Weights of a small class-conditioned image diffusion model: 8.8 epochs.
Rows from block 2 of a small class-conditioned image diffusion model, named by matrix and row number. Rows with one number belong to one neuron. Each number is 200 + 30 x the weight over its row's rms, rounded and kept within 0 to 999. All counts start at 0. After the name is the row's rms in percent of the matrix's.
After each neuron's rows are labels from the 100 images, of 14976 (inputs lightly noised), where the neuron reaches its highest value: "top examples" is what is common among them. Only what is clearly more common there than usual is listed. The data: photos of arthropod specimens (BIOSCAN-5M). In brackets: how many of the 100.
# fc1: MLP up (model.blocks.2.mlp.fc1.weight, 640x160), inputs 0-79
# fc2: MLP down (model.blocks.2.mlp.fc2.weight, 160x640, transposed), outputs 0-79

fc1.580,081,148,205,215,192,211,218,194,187,183,198,199,177,203,140,199,231,262,232,190,191,188,185,195,128,210,187,167,164,228,207,171,97,232,193,195,180,184,196,204,203,197,199,175,187,165,154,213,203,201,214,167,178,231,167,211,188,173,223,126,198,194,194,176,169,217,242,194,157,210,217,156,177,218,244,145,223,173,207,206,224
fc2.580,060,206,273,191,160,208,159,206,209,226,190,159,179,233,248,178,155,176,194,166,189,158,172,214,227,202,220,206,226,209,170,178,240,212,199,253,158,200,163,241,191,179,185,253,225,205,183,205,177,172,190,138,147,209,184,191,215,223,146,206,153,240,208,194,252,132,171,163,219,197,177,226,207,178,154,224,128,202,232,219,162
top examples: order Coleoptera (36)

fc1.47,071,168,176,237,178,261,119,226,181,143,214,212,166,188,206,161,194,184,229,182,210,199,192,152,197,180,192,214,192,170,205,221,187,188,192,192,285,217,148,130,191,200,251,258,222,249,181,181,180,252,218,189,239,184,139,200,166,161,181,184,219,251,208,181,181,177,186,205,216,266,188,223,224,185,169,220,165,217,197,193,247
fc2.47,061,251,208,180,215,187,239,238,181,175,222,207,219,192,220,164,191,215,233,208,204,162,182,221,186,144,212,234,149,183,192,192,174,213,255,237,160,207,240,203,186,198,204,130,231,168,210,220,227,220,228,238,231,171,185,206,201,232,228,237,224,160,240,267,207,184,190,230,172,154,233,167,194,204,250,185,262,238,201,201,220
top examples: order Coleoptera (39)

fc1.321,089,202,194,232,192,226,153,175,232,213,210,133,188,193,176,254,187,139,210,181,197,252,226,230,205,210,257,176,156,229,241,193,131,213,185,228,175,224,216,172,178,187,186,214,179,203,151,170,188,227,193,206,179,135,178,199,194,185,175,202,204,190,196,245,191,199,155,196,161,222,176,226,174,214,173,151,223,159,190,218,205
fc2.321,105,184,167,197,233,173,243,220,182,191,209,225,167,181,154,153,181,190,208,173,199,191,221,211,176,193,141,253,217,154,208,213,165,152,232,127,208,200,139,174,222,167,198,192,236,182,129,240,213,209,225,205,199,251,264,195,221,250,222,185,163,253,199,187,146,186,143,194,198,200,189,157,219,156,219,232,172,211,190,219,158
top examples: order Coleoptera (37)

fc1.362,121,241,144,189,189,192,193,219,205,207,234,173,211,244,212,251,205,245,198,208,218,195,182,160,243,208,257,231,218,181,154,186,182,201,183,191,150,195,191,251,260,224,216,195,194,205,218,152,189,214,211,195,195,238,196,203,182,173,146,196,208,195,180,165,222,177,235,227,202,184,206,207,182,168,236,151,225,166,132,228,211
fc2.362,076,120,254,191,212,211,214,231,230,166,213,223,218,225,180,174,214,225,169,162,200,167,141,237,156,234,180,243,188,208,203,240,202,203,177,194,193,246,183,204,182,210,215,189,196,261,167,189,199,198,195,175,188,238,236,176,247,217,227,205,184,185,214,176,210,159,151,187,199,231,199,191,301,189,202,239,155,156,194,182,213
top examples: order Hymenoptera (43)

fc1.274,091,208,230,205,194,251,176,165,219,185,177,213,201,251,187,185,252,169,201,189,191,192,221,204,236,199,176,207,154,175,183,189,193,180,197,231,181,172,212,164,149,256,218,256,190,237,158,203,243,169,214,171,181,213,212,196,179,215,276,222,213,215,275,145,232,228,176,171,185,215,209,204,177,216,255,219,279,202,241,234,186
fc2.274,120,187,217,187,262,141,201,204,202,251,243,204,198,159,222,226,177,219,196,209,212,154,179,181,182,205,232,202,208,217,175,169,194,194,195,189,209,220,202,231,194,209,181,114,220,200,210,201,159,252,209,228,208,211,194,186,213,176,149,213,197,218,153,265,180,174,220,193,178,198,174,183,273,183,236,187,143,198,171,137,225
top examples: order Hemiptera (36)

fc1.332,114,228,206,208,205,178,209,220,164,197,212,209,189,210,203,215,219,244,210,136,188,168,252,189,217,137,241,213,184,213,209,183,203,231,225,202,184,174,177,166,232,236,251,216,219,198,163,147,226,226,149,189,222,200,191,220,194,189,333,181,159,176,197,203,194,202,201,205,198,168,196,214,215,196,161,130,201,166,235,162,201
fc2.332,092,167,197,187,198,174,165,175,155,193,221,180,191,231,208,138,207,211,217,179,173,178,205,251,191,177,240,175,191,260,213,202,190,193,184,176,144,173,228,181,177,218,166,167,254,253,198,159,180,204,204,231,145,252,198,225,247,173,229,201,180,255,186,215,224,199,184,174,196,179,292,233,234,197,170,199,212,185,249,133,184
top examples: order Hemiptera (42)

fc1.44,104,208,205,232,167,207,214,170,192,215,199,252,140,269,165,211,210,227,178,202,194,228,233,204,181,219,216,182,164,224,205,204,179,249,223,227,250,255,258,201,210,258,233,165,143,211,188,172,186,212,173,252,217,206,234,179,215,223,206,177,176,170,279,175,210,212,215,231,233,211,210,196,229,236,205,202,210,208,216,219,184
fc2.44,109,191,205,186,239,223,203,200,175,180,181,115,214,142,197,167,211,181,214,237,184,168,186,149,195,163,175,236,247,171,211,166,197,127,181,156,183,154,181,214,220,179,170,253,210,164,190,180,213,196,210,191,182,190,171,189,201,198,232,232,224,199,166,178,215,196,189,147,199,196,207,179,189,192,201,202,193,168,217,177,193
top examples: order Hemiptera (34)

fc1.4,123,218,157,232,214,193,197,191,182,233,191,133,242,192,233,197,233,181,216,159,223,220,247,212,196,245,233,192,249,214,243,162,206,230,172,203,180,180,159,159,246,219,216,184,148,244,232,180,228,164,192,153,255,174,194,251,228,226,164,179,244,178,149,203,227,199,183,177,213,235,185,230,209,218,204,124,128,236,238,232,224
fc2.4,117,204,226,166,203,171,208,226,197,184,122,168,162,240,202,228,235,170,195,154,222,248,205,187,204,213,219,251,199,261,146,193,158,193,206,170,220,219,205,154,210,208,233,226,189,182,237,170,235,235,162,206,269,178,173,214,211,220,166,221,231,116,184,235,216,208,224,180,145,225,175,208,245,228,188,247,202,239,215,224,235
top examples: order Coleoptera (45)

fc1.392,093,166,190,269,176,168,184,242,198,169,224,166,213,213,234,196,212,201,239,201,224,231,234,219,152,246,234,191,210,215,207,198,186,201,221,199,158,215,181,186,192,197,224,207,173,192,223,207,204,238,192,191,177,163,210,218,226,207,163,262,211,189,253,215,117,190,211,231,225,204,182,243,193,158,193,202,176,228,254,173,209
fc2.392,107,180,196,236,182,251,199,207,214,227,136,240,235,212,216,198,183,159,215,209,166,214,201,214,227,185,228,193,202,201,210,138,199,227,171,126,185,267,174,214,193,186,201,212,206,196,223,228,227,193,194,199,228,233,143,231,230,179,231,211,230,209,175,213,256,205,192,190,201,255,198,156,221,222,233,216,243,222,182,263,194
top examples: order Coleoptera (47)

fc1.396,110,196,204,200,233,214,182,186,202,222,235,221,199,213,204,220,181,164,211,166,230,233,162,166,195,232,212,209,173,173,203,151,218,239,267,205,200,198,247,136,164,224,224,160,153,152,165,197,176,157,221,167,187,161,180,180,220,156,196,203,184,242,225,232,189,202,218,185,133,157,195,199,193,187,127,183,232,176,190,211,264
fc2.396,117,182,188,211,210,148,205,219,154,173,154,243,216,257,215,181,165,178,203,178,204,144,167,179,192,187,262,138,166,184,234,252,203,195,235,197,234,190,232,237,229,197,207,193,247,219,222,219,210,162,186,155,185,189,202,204,242,145,155,210,186,301,175,192,295,178,207,128,195,201,194,170,192,243,229,199,199,174,209,204,238
top examples: order Coleoptera (43)

fc1.542,122,194,245,200,228,192,160,293,198,229,241,190,192,212,221,162,182,242,233,159,193,179,164,193,192,132,233,194,187,200,130,164,220,181,211,223,192,187,219,207,246,221,205,227,261,182,169,202,221,178,230,210,241,203,181,211,228,160,172,258,186,195,220,187,229,186,247,227,187,164,257,196,212,208,143,175,228,203,200,230,176
fc2.542,094,204,243,172,165,148,249,162,177,194,169,183,235,198,170,183,227,171,192,264,202,210,194,222,183,187,187,161,257,180,233,285,194,230,228,181,165,214,218,210,200,201,208,212,211,171,207,199,229,198,210,128,140,144,218,225,195,257,229,237,216,248,219,226,187,181,181,219,226,226,228,205,168,211,269,235,192,218,204,227,199
top examples: order Hemiptera (34)

fc1.163,082,223,162,189,234,246,194,215,215,206,198,221,237,177,246,179,152,193,226,174,231,232,250,160,253,181,214,219,209,188,181,171,226,184,216,196,256,168,181,203,163,192,260,219,217,179,196,146,240,144,203,192,211,191,163,256,177,217,212,223,175,226,247,197,211,205,205,206,229,220,177,210,165,199,233,156,198,206,212,206,250
fc2.163,070,176,201,180,242,273,206,224,242,190,220,207,233,218,171,242,229,201,189,187,124,164,247,236,221,251,230,180,219,237,206,141,197,210,199,212,213,207,150,248,241,200,207,200,175,267,243,211,198,239,250,172,224,229,233,180,218,229,207,213,235,239,221,187,184,214,219,190,206,212,163,171,193,254,146,194,180,220,175,173,196
top examples: order Hymenoptera (50)

fc1.531,094,178,225,227,216,190,223,226,193,171,199,232,145,158,207,213,142,220,253,225,190,280,214,251,174,243,205,239,241,169,195,193,222,193,180,233,228,187,208,173,207,233,182,185,182,166,223,220,151,143,207,216,225,154,194,248,197,191,187,199,245,165,220,214,171,183,206,198,183,254,228,247,143,190,177,204,160,226,196,186,196
fc2.531,102,212,187,210,237,177,161,154,216,193,221,185,222,223,156,185,274,172,181,198,184,136,164,206,217,192,199,215,173,203,204,234,154,232,255,145,191,188,259,261,192,203,209,208,237,195,208,191,254,220,166,224,192,226,203,190,219,187,202,232,191,274,203,195,230,237,202,227,223,220,200,143,214,164,174,185,197,216,176,193,226
top examples: order Coleoptera (41)

fc1.552,091,232,162,179,254,188,215,225,227,199,241,208,199,194,216,241,192,179,191,173,229,201,246,136,246,216,244,216,209,254,175,177,214,165,179,220,210,184,228,199,167,219,246,230,195,169,202,133,216,214,173,216,229,202,165,240,178,220,244,201,192,209,315,213,194,216,165,203,235,215,150,232,202,220,234,169,203,202,198,215,209
fc2.552,067,199,212,201,175,196,190,179,229,199,169,173,236,211,218,172,225,232,226,174,121,149,193,200,186,187,244,178,235,239,198,136,213,202,146,218,196,149,162,148,205,219,248,207,167,242,221,221,245,243,239,162,194,206,201,260,211,175,238,235,167,213,197,209,227,193,196,177,209,147,196,215,154,273,162,192,199,147,213,174,160
top examples: order Hymenoptera (44)

fc1.387,111,166,187,244,224,220,168,219,203,194,211,265,162,181,219,210,167,184,203,188,207,214,182,180,179,227,188,172,212,145,164,223,197,220,186,179,166,254,202,210,240,237,179,246,223,217,168,169,225,236,228,212,149,164,204,218,199,222,198,223,206,159,233,200,217,214,184,216,208,204,262,188,173,155,197,191,230,190,185,162,189
fc2.387,097,166,180,216,230,264,229,184,206,220,204,189,187,193,202,221,237,195,182,192,196,180,195,233,231,203,193,183,189,263,235,161,197,231,223,194,203,211,223,171,232,194,154,170,210,225,202,196,155,211,193,236,315,206,199,181,206,219,185,197,209,213,188,204,205,198,239,169,172,158,191,171,214,227,193,172,183,209,201,154,187
top examples: order Hemiptera (34)

fc1.634,116,211,162,230,236,250,230,215,189,211,147,215,251,196,232,192,167,162,237,260,158,214,202,201,169,245,239,209,249,214,193,210,288,215,210,246,259,216,234,177,214,180,187,181,217,218,186,205,207,188,248,170,149,142,199,233,232,239,184,169,222,223,243,150,234,219,201,217,154,175,209,170,200,180,210,225,189,212,233,175,220
fc2.634,124,244,169,230,200,235,209,202,189,226,240,192,187,164,233,209,184,199,173,185,264,208,203,188,233,192,201,155,200,218,256,178,178,234,186,190,215,175,223,185,192,208,191,179,204,200,211,190,166,203,176,200,188,191,225,202,186,162,217,188,192,183,213,282,139,204,197,241,213,170,279,241,182,201,175,184,274,157,178,209,138
top examples: order Coleoptera (38)

fc1.588,076,183,211,210,200,213,118,207,157,192,208,172,172,180,205,137,184,219,204,192,170,154,193,154,207,205,154,224,170,170,179,221,165,219,148,244,260,168,181,114,182,194,228,236,222,199,136,241,186,194,237,206,192,153,171,201,178,147,223,201,240,237,237,208,179,187,188,222,187,235,201,232,175,219,171,243,165,208,132,135,215
fc2.588,064,207,172,191,227,240,235,223,148,189,232,210,146,227,211,198,212,169,215,173,159,219,158,238,187,137,235,154,230,189,200,216,178,180,207,192,195,176,183,179,223,201,215,174,228,227,189,182,193,207,219,243,211,221,170,246,195,207,264,222,225,201,209,211,210,243,148,222,208,223,213,195,198,156,237,215,245,185,235,242,200
top examples: order Coleoptera (45)

fc1.257,113,210,200,209,200,198,229,185,190,247,242,208,195,220,160,212,221,154,227,217,199,160,195,215,189,184,220,229,166,201,180,194,182,217,212,267,192,196,192,196,211,216,226,151,212,153,223,218,164,159,134,220,225,170,195,199,196,241,205,192,198,226,216,221,216,195,245,219,179,209,259,234,199,239,150,167,241,175,248,262,212
fc2.257,080,213,255,194,172,210,221,226,242,180,188,212,211,200,198,170,146,251,136,225,197,224,214,209,206,166,150,184,171,169,243,203,140,152,212,212,193,155,219,217,190,179,195,237,184,220,209,176,219,237,238,146,244,198,162,177,198,237,205,167,192,164,164,223,135,181,204,209,209,231,157,204,210,199,164,179,244,197,164,188,243
top examples: order Hymenoptera (45)

fc1.583,092,205,174,189,193,168,136,205,243,250,188,177,222,150,169,120,194,247,150,190,172,119,149,219,187,162,267,152,184,209,177,139,233,161,220,224,191,162,144,179,174,218,188,235,174,213,182,213,196,141,161,200,209,208,126,143,208,176,211,234,157,174,230,169,156,203,167,257,180,183,209,222,217,201,191,220,195,210,168,176,187
fc2.583,095,193,202,177,160,191,221,177,131,198,162,197,194,183,206,149,249,189,133,202,176,160,216,193,157,181,148,202,180,197,229,285,183,250,195,214,222,227,206,256,230,178,197,204,168,203,199,198,182,177,227,240,216,194,216,222,206,207,173,234,154,179,184,178,173,187,163,208,191,219,202,145,217,166,179,212,176,153,166,193,191
top examples: order Coleoptera (41)

fc1.560,095,213,186,225,180,165,147,182,219,202,261,209,160,216,221,209,211,174,175,225,224,167,202,148,185,212,182,190,178,118,169,171,163,212,146,208,207,209,241,164,177,211,205,186,165,226,154,160,227,129,192,206,162,138,204,151,200,184,182,185,198,191,197,179,207,200,163,189,153,212,174,201,165,220,227,226,208,204,193,152,167
fc2.560,070,164,236,237,193,230,203,204,169,219,165,186,222,205,204,192,222,178,181,142,208,209,197,278,193,189,221,185,176,196,224,176,222,193,194,198,127,190,159,154,210,217,197,209,193,203,207,161,203,235,192,202,206,217,189,156,194,182,243,156,175,207,245,193,218,205,205,169,198,181,206,234,131,161,233,148,214,220,162,211,191
top examples: order Coleoptera (39)

fc1.73,113,197,125,261,174,214,167,161,132,176,215,191,174,235,210,203,200,232,188,226,202,211,239,205,168,216,246,198,202,206,249,178,244,235,215,233,241,205,202,180,164,241,210,236,153,170,197,193,162,210,184,145,189,161,163,220,228,246,166,195,161,195,247,182,144,206,230,157,208,214,191,208,202,217,196,210,176,219,245,210,186
fc2.73,126,206,193,208,169,237,177,194,230,203,200,172,247,178,180,184,227,175,219,165,157,222,209,210,220,162,236,165,158,178,199,226,195,229,162,159,169,172,191,214,212,219,258,243,190,185,162,162,140,194,209,195,235,243,205,192,232,174,190,197,192,210,218,199,243,269,215,189,232,234,207,186,178,265,172,143,240,234,202,195,187
top examples: order Hymenoptera (51)

fc1.160,110,245,182,205,208,193,214,153,222,205,207,170,131,149,196,187,179,226,212,204,164,227,196,212,174,174,211,197,195,203,200,162,222,202,215,217,261,185,221,177,220,216,170,192,157,213,208,165,147,207,204,220,205,230,152,221,242,204,183,187,202,222,225,177,170,243,228,185,162,213,156,167,181,223,190,222,198,215,172,215,182
fc2.160,150,114,223,165,186,240,259,224,215,274,213,181,259,172,144,168,244,202,228,211,177,185,204,175,187,143,195,200,213,209,235,211,174,254,135,187,188,176,225,181,190,186,248,183,229,204,186,204,194,182,202,246,234,159,228,186,200,202,223,219,178,207,188,180,205,175,175,175,206,212,210,248,221,182,225,170,170,169,206,207,210
top examples: order Coleoptera (37)

fc1.300,112,196,192,191,167,186,253,207,161,237,145,191,181,171,225,216,219,177,232,197,166,150,219,184,195,230,208,173,215,206,193,155,164,187,179,184,196,194,169,205,214,208,194,195,172,214,144,181,178,159,194,169,236,232,201,235,159,213,207,154,210,157,162,188,227,192,180,157,209,174,167,154,144,203,215,135,155,224,197,224,231
fc2.300,087,175,191,162,185,190,178,205,178,259,183,210,230,204,177,179,229,240,186,171,210,244,222,240,192,230,177,202,166,230,139,225,213,194,184,179,214,213,203,222,228,181,219,226,192,195,164,161,177,162,175,200,222,153,171,172,227,215,187,214,175,217,247,199,163,240,205,182,198,144,184,188,227,197,169,223,168,198,245,156,215
top examples: order Coleoptera (52)

fc1.225,114,205,224,249,218,183,161,221,191,219,210,239,221,226,155,197,251,170,194,233,217,205,237,207,235,226,211,212,247,181,164,216,264,193,183,255,241,209,225,204,189,203,203,197,221,199,261,219,206,173,233,185,223,216,247,228,187,229,242,237,260,208,244,240,200,268,214,169,195,256,204,172,182,238,244,251,171,269,209,236,186
fc2.225,105,169,183,224,243,207,193,191,222,158,235,236,162,195,193,169,123,169,188,169,177,128,195,202,211,183,160,254,161,180,200,192,242,186,218,195,174,200,283,227,202,219,200,197,175,194,150,201,204,227,218,207,191,200,209,230,266,215,171,210,155,218,179,158,167,140,152,226,186,192,237,212,199,226,221,204,177,196,236,197,209
top examples: order Coleoptera (44)

fc1.231,106,199,160,194,173,192,184,216,221,178,205,189,197,193,187,121,216,220,237,182,223,187,239,189,190,188,224,176,179,177,173,156,180,156,225,184,199,225,197,159,238,188,169,213,178,181,177,188,173,215,209,172,217,242,163,249,205,212,154,159,203,163,224,185,206,247,131,172,159,202,240,232,225,230,214,172,204,222,207,219,179
fc2.231,085,180,203,220,206,160,229,231,167,162,178,244,233,184,149,210,155,247,204,210,157,136,193,204,194,250,226,210,154,239,245,173,199,245,178,204,193,165,140,222,215,196,142,248,197,203,251,230,229,168,241,193,207,170,222,168,247,191,239,220,166,245,261,174,254,176,182,192,186,210,212,255,207,176,198,235,223,243,249,185,159
top examples: order Coleoptera (51)

fc1.68,084,219,212,242,163,229,216,255,188,220,242,171,156,263,248,192,192,204,223,211,205,205,185,168,161,197,218,226,227,226,183,212,193,246,255,188,183,285,227,219,256,247,257,191,203,231,136,210,222,188,187,176,233,183,167,178,197,200,216,201,173,210,182,193,224,215,180,182,179,229,221,173,218,226,215,208,213,205,253,168,167
fc2.68,057,165,237,143,191,241,167,147,166,189,195,175,187,178,206,226,234,150,177,157,207,178,183,216,210,195,235,165,211,220,206,174,198,182,179,202,201,136,141,219,236,168,146,147,184,187,248,184,182,175,189,234,129,203,155,209,229,188,165,212,240,218,190,198,178,195,168,185,220,248,189,198,217,189,232,189,192,203,148,260,177
top examples: order Hemiptera (33)

fc1.565,106,195,190,210,136,163,180,230,166,198,154,207,180,192,173,224,210,266,292,213,190,194,228,188,228,215,250,198,184,239,152,204,195,191,247,207,206,251,212,197,236,222,239,246,151,157,195,196,209,188,232,184,237,174,219,170,216,257,214,201,222,172,210,253,156,176,189,209,163,179,239,172,197,218,222,213,227,185,220,219,156
fc2.565,099,192,218,202,191,208,220,245,169,203,247,217,230,164,241,140,199,186,210,173,239,255,172,178,184,234,252,225,168,196,229,150,155,197,202,181,161,157,216,229,215,214,185,216,173,186,202,295,190,153,189,186,187,243,233,175,201,176,211,245,220,253,189,173,248,208,172,198,232,221,183,223,224,185,173,253,224,233,210,222,218
top examples: order Coleoptera (36)

fc1.216,110,218,194,218,194,186,246,212,140,251,201,219,168,194,218,224,205,226,207,183,227,193,232,221,199,233,202,190,193,195,202,202,233,222,170,235,203,181,212,206,188,212,191,190,212,169,261,238,189,162,261,140,232,194,195,214,144,203,152,238,215,218,229,206,172,248,171,105,182,186,223,195,164,200,185,197,231,246,211,201,212
fc2.216,129,153,236,239,195,218,176,201,244,136,206,197,150,216,198,202,212,146,248,241,151,136,204,169,167,214,184,218,191,171,172,206,222,168,231,181,180,197,238,244,203,220,173,178,181,234,185,144,229,202,139,212,169,179,193,179,287,209,223,215,167,194,227,207,203,175,234,269,242,238,170,189,224,198,217,219,149,157,243,157,183
top examples: order Coleoptera (36)

fc1.175,104,161,188,220,188,213,167,224,246,299,181,232,127,177,199,184,202,269,203,213,173,183,219,225,233,179,207,229,174,205,212,219,189,204,222,228,195,217,210,171,187,234,204,155,240,173,108,211,139,176,214,171,182,194,207,223,158,218,222,211,216,149,232,182,232,203,200,181,205,174,209,145,214,187,169,184,224,223,226,181,213
fc2.175,101,236,236,220,197,246,155,196,186,177,241,176,219,198,155,231,227,160,211,188,173,182,172,132,206,210,168,216,240,182,165,155,232,208,191,134,173,204,240,222,196,165,175,164,163,252,224,204,212,231,207,234,189,254,167,211,198,183,168,191,179,174,181,187,166,223,259,247,232,204,162,173,231,203,211,225,184,188,187,228,187
top examples: order Hemiptera (75)

fc1.293,095,127,222,247,165,195,227,189,144,194,230,192,223,222,221,206,241,204,245,262,261,237,209,243,246,253,243,241,201,178,227,210,160,227,147,226,196,217,189,186,218,226,208,210,210,230,246,228,225,248,223,239,201,181,192,255,207,219,200,265,161,185,222,196,168,184,198,220,250,189,244,261,196,201,173,249,193,171,237,207,202
fc2.293,113,238,180,172,231,188,207,243,234,173,213,158,236,200,190,178,134,158,229,196,149,201,211,177,174,192,155,156,235,222,190,143,240,199,212,174,171,207,130,233,187,176,176,188,251,201,204,227,177,190,155,250,206,207,152,175,182,224,187,165,203,170,167,206,218,251,220,242,127,246,174,159,241,208,245,169,251,229,181,240,200
top examples: order Coleoptera (36)

fc1.211,104,199,194,207,200,155,198,248,175,205,230,203,197,197,222,178,199,227,224,248,195,178,188,201,221,200,177,181,116,182,187,220,204,190,178,253,189,239,259,213,157,169,240,209,200,246,179,223,207,146,176,155,145,243,243,173,218,187,222,256,198,244,274,227,220,172,225,198,174,174,159,100,193,218,198,177,221,175,202,193,196
fc2.211,124,197,229,156,180,191,187,211,217,195,139,178,222,191,174,216,213,145,185,218,204,206,197,248,168,179,221,185,209,192,204,209,195,234,220,154,223,172,199,200,188,217,209,193,175,220,222,205,237,205,256,251,198,198,189,169,167,181,241,150,175,179,225,180,191,235,221,183,184,207,219,238,259,178,181,217,144,230,238,211,197
top examples: order Coleoptera (41)

fc1.127,118,214,204,165,198,235,222,150,196,201,195,193,195,145,197,195,217,233,201,188,202,226,205,244,228,224,203,177,258,180,176,177,166,227,169,230,224,158,183,159,250,189,200,161,234,197,228,186,159,186,195,202,155,190,169,219,164,186,225,183,210,138,189,176,164,261,162,168,195,155,204,221,149,208,218,198,209,234,200,226,134
fc2.127,100,233,225,217,183,220,183,220,171,200,233,204,179,141,223,227,214,198,208,223,228,207,189,190,135,186,173,163,167,206,181,210,212,187,213,176,139,203,227,190,185,207,182,143,169,172,211,142,176,184,162,142,147,158,176,189,191,195,203,222,165,228,232,207,219,202,133,172,199,234,168,187,183,210,215,177,232,201,235,156,250
top examples: order Coleoptera (46)

fc1.288,064,191,168,232,217,256,146,250,220,167,222,216,190,190,200,171,172,181,204,195,216,208,180,173,221,187,165,248,176,190,158,221,177,161,196,223,249,184,177,145,174,210,240,239,266,241,189,163,184,202,251,209,213,161,138,212,199,176,220,240,239,284,214,265,213,216,183,185,181,226,168,172,196,195,185,189,164,203,198,198,249
fc2.288,051,208,187,147,183,250,216,243,204,238,201,221,173,210,198,226,220,184,212,231,190,178,220,207,228,191,207,207,217,195,239,146,188,241,261,232,167,208,229,193,119,201,244,147,220,224,262,188,247,199,215,244,250,202,213,196,193,242,236,216,262,182,261,200,233,173,181,220,193,208,216,237,198,180,211,250,245,241,237,159,198
top examples: order Coleoptera (37)