A small class-conditioned image diffusion model, trained from scratch: width 160, trained on photos of arthropod specimens (BIOSCAN-5M).
Rows from block 5 of a small class-conditioned image diffusion model, named by matrix and row number. Rows with one number belong to one neuron. Each number is 500 + 25 x the weight over its row's rms, rounded and kept within 0 to 999. All counts start at 0. Numbers have three digits each.
After each neuron's rows are labels from the 100 images, of 14976 (inputs lightly noised), where the neuron reaches its highest value: "strongest on" is what is common among them. Only what is clearly more common there than usual is listed. The data: photos of arthropod specimens (BIOSCAN-5M).
# fc1: MLP up (model.blocks.5.mlp.fc1.weight, 640x160), inputs 0-159
# fc2: MLP down (model.blocks.5.mlp.fc2.weight, 160x640, transposed), outputs 0-159

fc1.543:512501490482516523498485492477508471461496514505510521460519513487487532521494471516571505514468485494486487495505500525525490518471516479505476553518450544504506524506510530434506472524462507528489500489526523535497464525521512579487506478502511504512470542505494502545480490502532533449532548526528507531500540534502487504474524527465506514480458510502505508502503526501524428480520438485471518487509502531509499499501479501490544465479520518540497464486498498503518535525484482
fc2.543:480506484515478495499509489485487498505485471485452518535538513531494504485467520489506465484463481520484484487539507524526530538511483459468513524529515499543490542496526496496502497500528472478527501506527499501487532570512440547517542490554511477515515535497461497484489493526517508525511520519523498513490470491518477475478552522464506510501485515517533461522467491503476486492494490537488496452529506525515451521497483533500506517509507517525472407462538507503448512531503486
strongest on: order Coleoptera

fc1.324:491515523489487499462489518519495507526460503470490525522520479517470539511509503487503532456517480528535458499482476484461491510511511470493489495499501487588511474520535518482470521517525489509496470521501529501488497518504480533535507504497502462510540514485466515484507511527520503511506462475486462476518452470492491431519460502471477499475439453514518458526476473471484528489474480489507509460498523494523501453543522529521506506473519458461512478457483532549499503525527490
fc2.324:538486491495486492508490471472529486502511518484471464505496499517531446508528525503497477499485510426455522512468513488515513486497509520521507506500477511443501510469482498499534505498458517506469531484513471469508493516487514476441501483464489553501488504464530472504529523505482489466484539482485529557491558505496490556477549487516506512534545528485467496458502513482500476497539471527480466550498493518492487492475474485491501504488497539486502495530473493436510454479457500
strongest on: order Diptera

fc1.476:483481521506471528466476481506514464480523458536517450513493479540466478494482522520523526508530505498488492489509490519521514520515500508484522469478465503502542468500462507459475498474550497495501502532459472510482529500516466485492492498473492522512502545522479487486516508511551523428552488482485477505477487462474493532487465457491476447504445544506476530558540449484500518485542497478497499489507508518516519447495478511503492484506526505468499507462471474514487474460494498
fc2.476:519472545489467485530523529507431582509522503533479492479491483463512512532510473515507485459495490537536488474492485498489516486506532516487548503491510490494461522440511498524473533509522487502486502536486505489506459497486507482541494504504494471487532505530498505514499515482495520553441516513540511425442514503499512505546509508505485516520519495504513507505490520537513500511523492488524471508555505477501499533519482509493461446542506485484502523538514495503519460448492494
strongest on: order Coleoptera

fc1.222:489496499475507502518499469492492446484501450510496536492483529488498518451519473494498483505555515503493465500523507471478519471489468461505540489529464538520517464511499491503485489471494507510493482509471496442532507521484489496509535512485498498491458475487493501493538544543566515447503487526484497512484538507457517471498467494493467483465507505484482489560512492520505522526522466439498493507481482528514485486513512473539482547506487478445524502441526547527487520459513505
fc2.222:493490503524478469526463504509492632499480484482468486517494511499531471516515448475497481475474497521477490482513484511515523536473534522502511509512519472503471497496447508523495509492525511492488484519527523491485517500472507496550531501516478534529490460460474506529474512520471470522519464492484477441493479490512422513503526460503474493517519496530537507465526520528482490497473492492498491454481528480530474504521514479502471487484477536471529495505474508482505507491522532
strongest on: order Coleoptera

fc1.83:486511458520505495536486538438525488492462510504488480478504505469505510482487530520537446509492476448498493452507477475467516503525454489457462495525477502487489527489532478513463520485494505498517518496530510498520493513536500515487520500483534498508535499516480458516499502493536505499556518513481436504489530525493500432492475551488478484507519440490535503471551526526485505501494509461492461497522482529523479501520493537554501502490480533523514464472476515486495492550503532
fc2.83:514535504470535485451515466550469497504553494518513552520534472553489512491512482449483526528515492511504527506501479515537497500480537459508505508489492526519526482516462497470515450524506483513539483471479481439457482491491504489515504480477500486482500477475515502515511475472473498489465504487530556492519477488485470545503504453520493521501493543525488528522495519490504489490508475501514545516453527491479557502482563475466475504474508461483488543524518524511523504467495496
strongest on: order Coleoptera

fc1.301:486523479496508522508544462485507521490533490554491458501522503500551480529481490506517524494510519505558488518476473517480494496498460482504491509485513556490489492450546470515480491478516496480502523505498542542481506484551475479515468514478531506500490511530515541500508523500458510468485471476491502526474503527549499498483547513537523511520456475531465484489524498473534495478520510466513510476446487516523537500522551542514493472496487460497474486493527549560497506545518509
fc2.301:477480507496497492514526488512480510489484474499512459539472502507510489515471538519560479486522514536510526493511552524530457535508483519466494494479508493547499486486480540479538520480514486532487500530482475541503442509490481485450509484466492505502478524500540501517468510534520490523554472519495511506485517524513500488513550519491485512518534501493514525476486542516519531493503458494487508537534509473494508470502485476441508471507531465443506418491535509521535507547490517
strongest on: order Diptera

fc1.25:498466482520484504529477499505483485460492478523541541481512468509509514515512446524525513521471542495514479477509509504486496478474484499527548512540529483477555542512489495490478514481561505508517498535470500454485511472507478520523493505500517491455524511524498490493503501530475485526433529506506463461467455538525523483497512477500431522464454531533472504484513507491477493470508455509487533530508511486492499491485498452503544480517481497488456529518470474498513494445488483
fc2.25:543512543529520464492485516492485559531522510467486465519490471470460552499481524489473505484465478487505526496501501532492525461534526507502469482483463525514459499526495476545479505470490482483459508486535520492510505582504486503503519503522522517494487536459489498479495499500534526483540508485523513488533476462487495498528446495504513513502529476487502481527501488447505544499525499476546466471487501533515489504445512535473496499482519517534525538490521522493487532520551523
strongest on: order Diptera

fc1.368:498516533486527512497430504479485427470470516474487486510458478477511455502520423502480510498461513503533477463509542494462500494473518493472507477488509501501522489496518518481491498492509496502500491499469488480490476475499510514446554536476533532515463486482502516489534519491540456472548474490486513523489534532427505486474492469497515458490490555464492516495464501508490518542502518477505468526465466525527495505499472482529496513472526501461503495486510493501473501488531490
fc2.368:493505541498515461508477506505483641489532493487507480533513500506514462488503481492502511499497495536511494481525531531514521508506506501502528509494522510498458478489430500513502553507518506495493507511488493469499506586502525508519506506513470505498502466515499529543515492516488482550493482506497490492481485461506444493516506527489499499531522500485555457495499499535509498518515513498497469477509517499496450488458497488510477498458472501506544426493505523510494482497502516
strongest on: order Coleoptera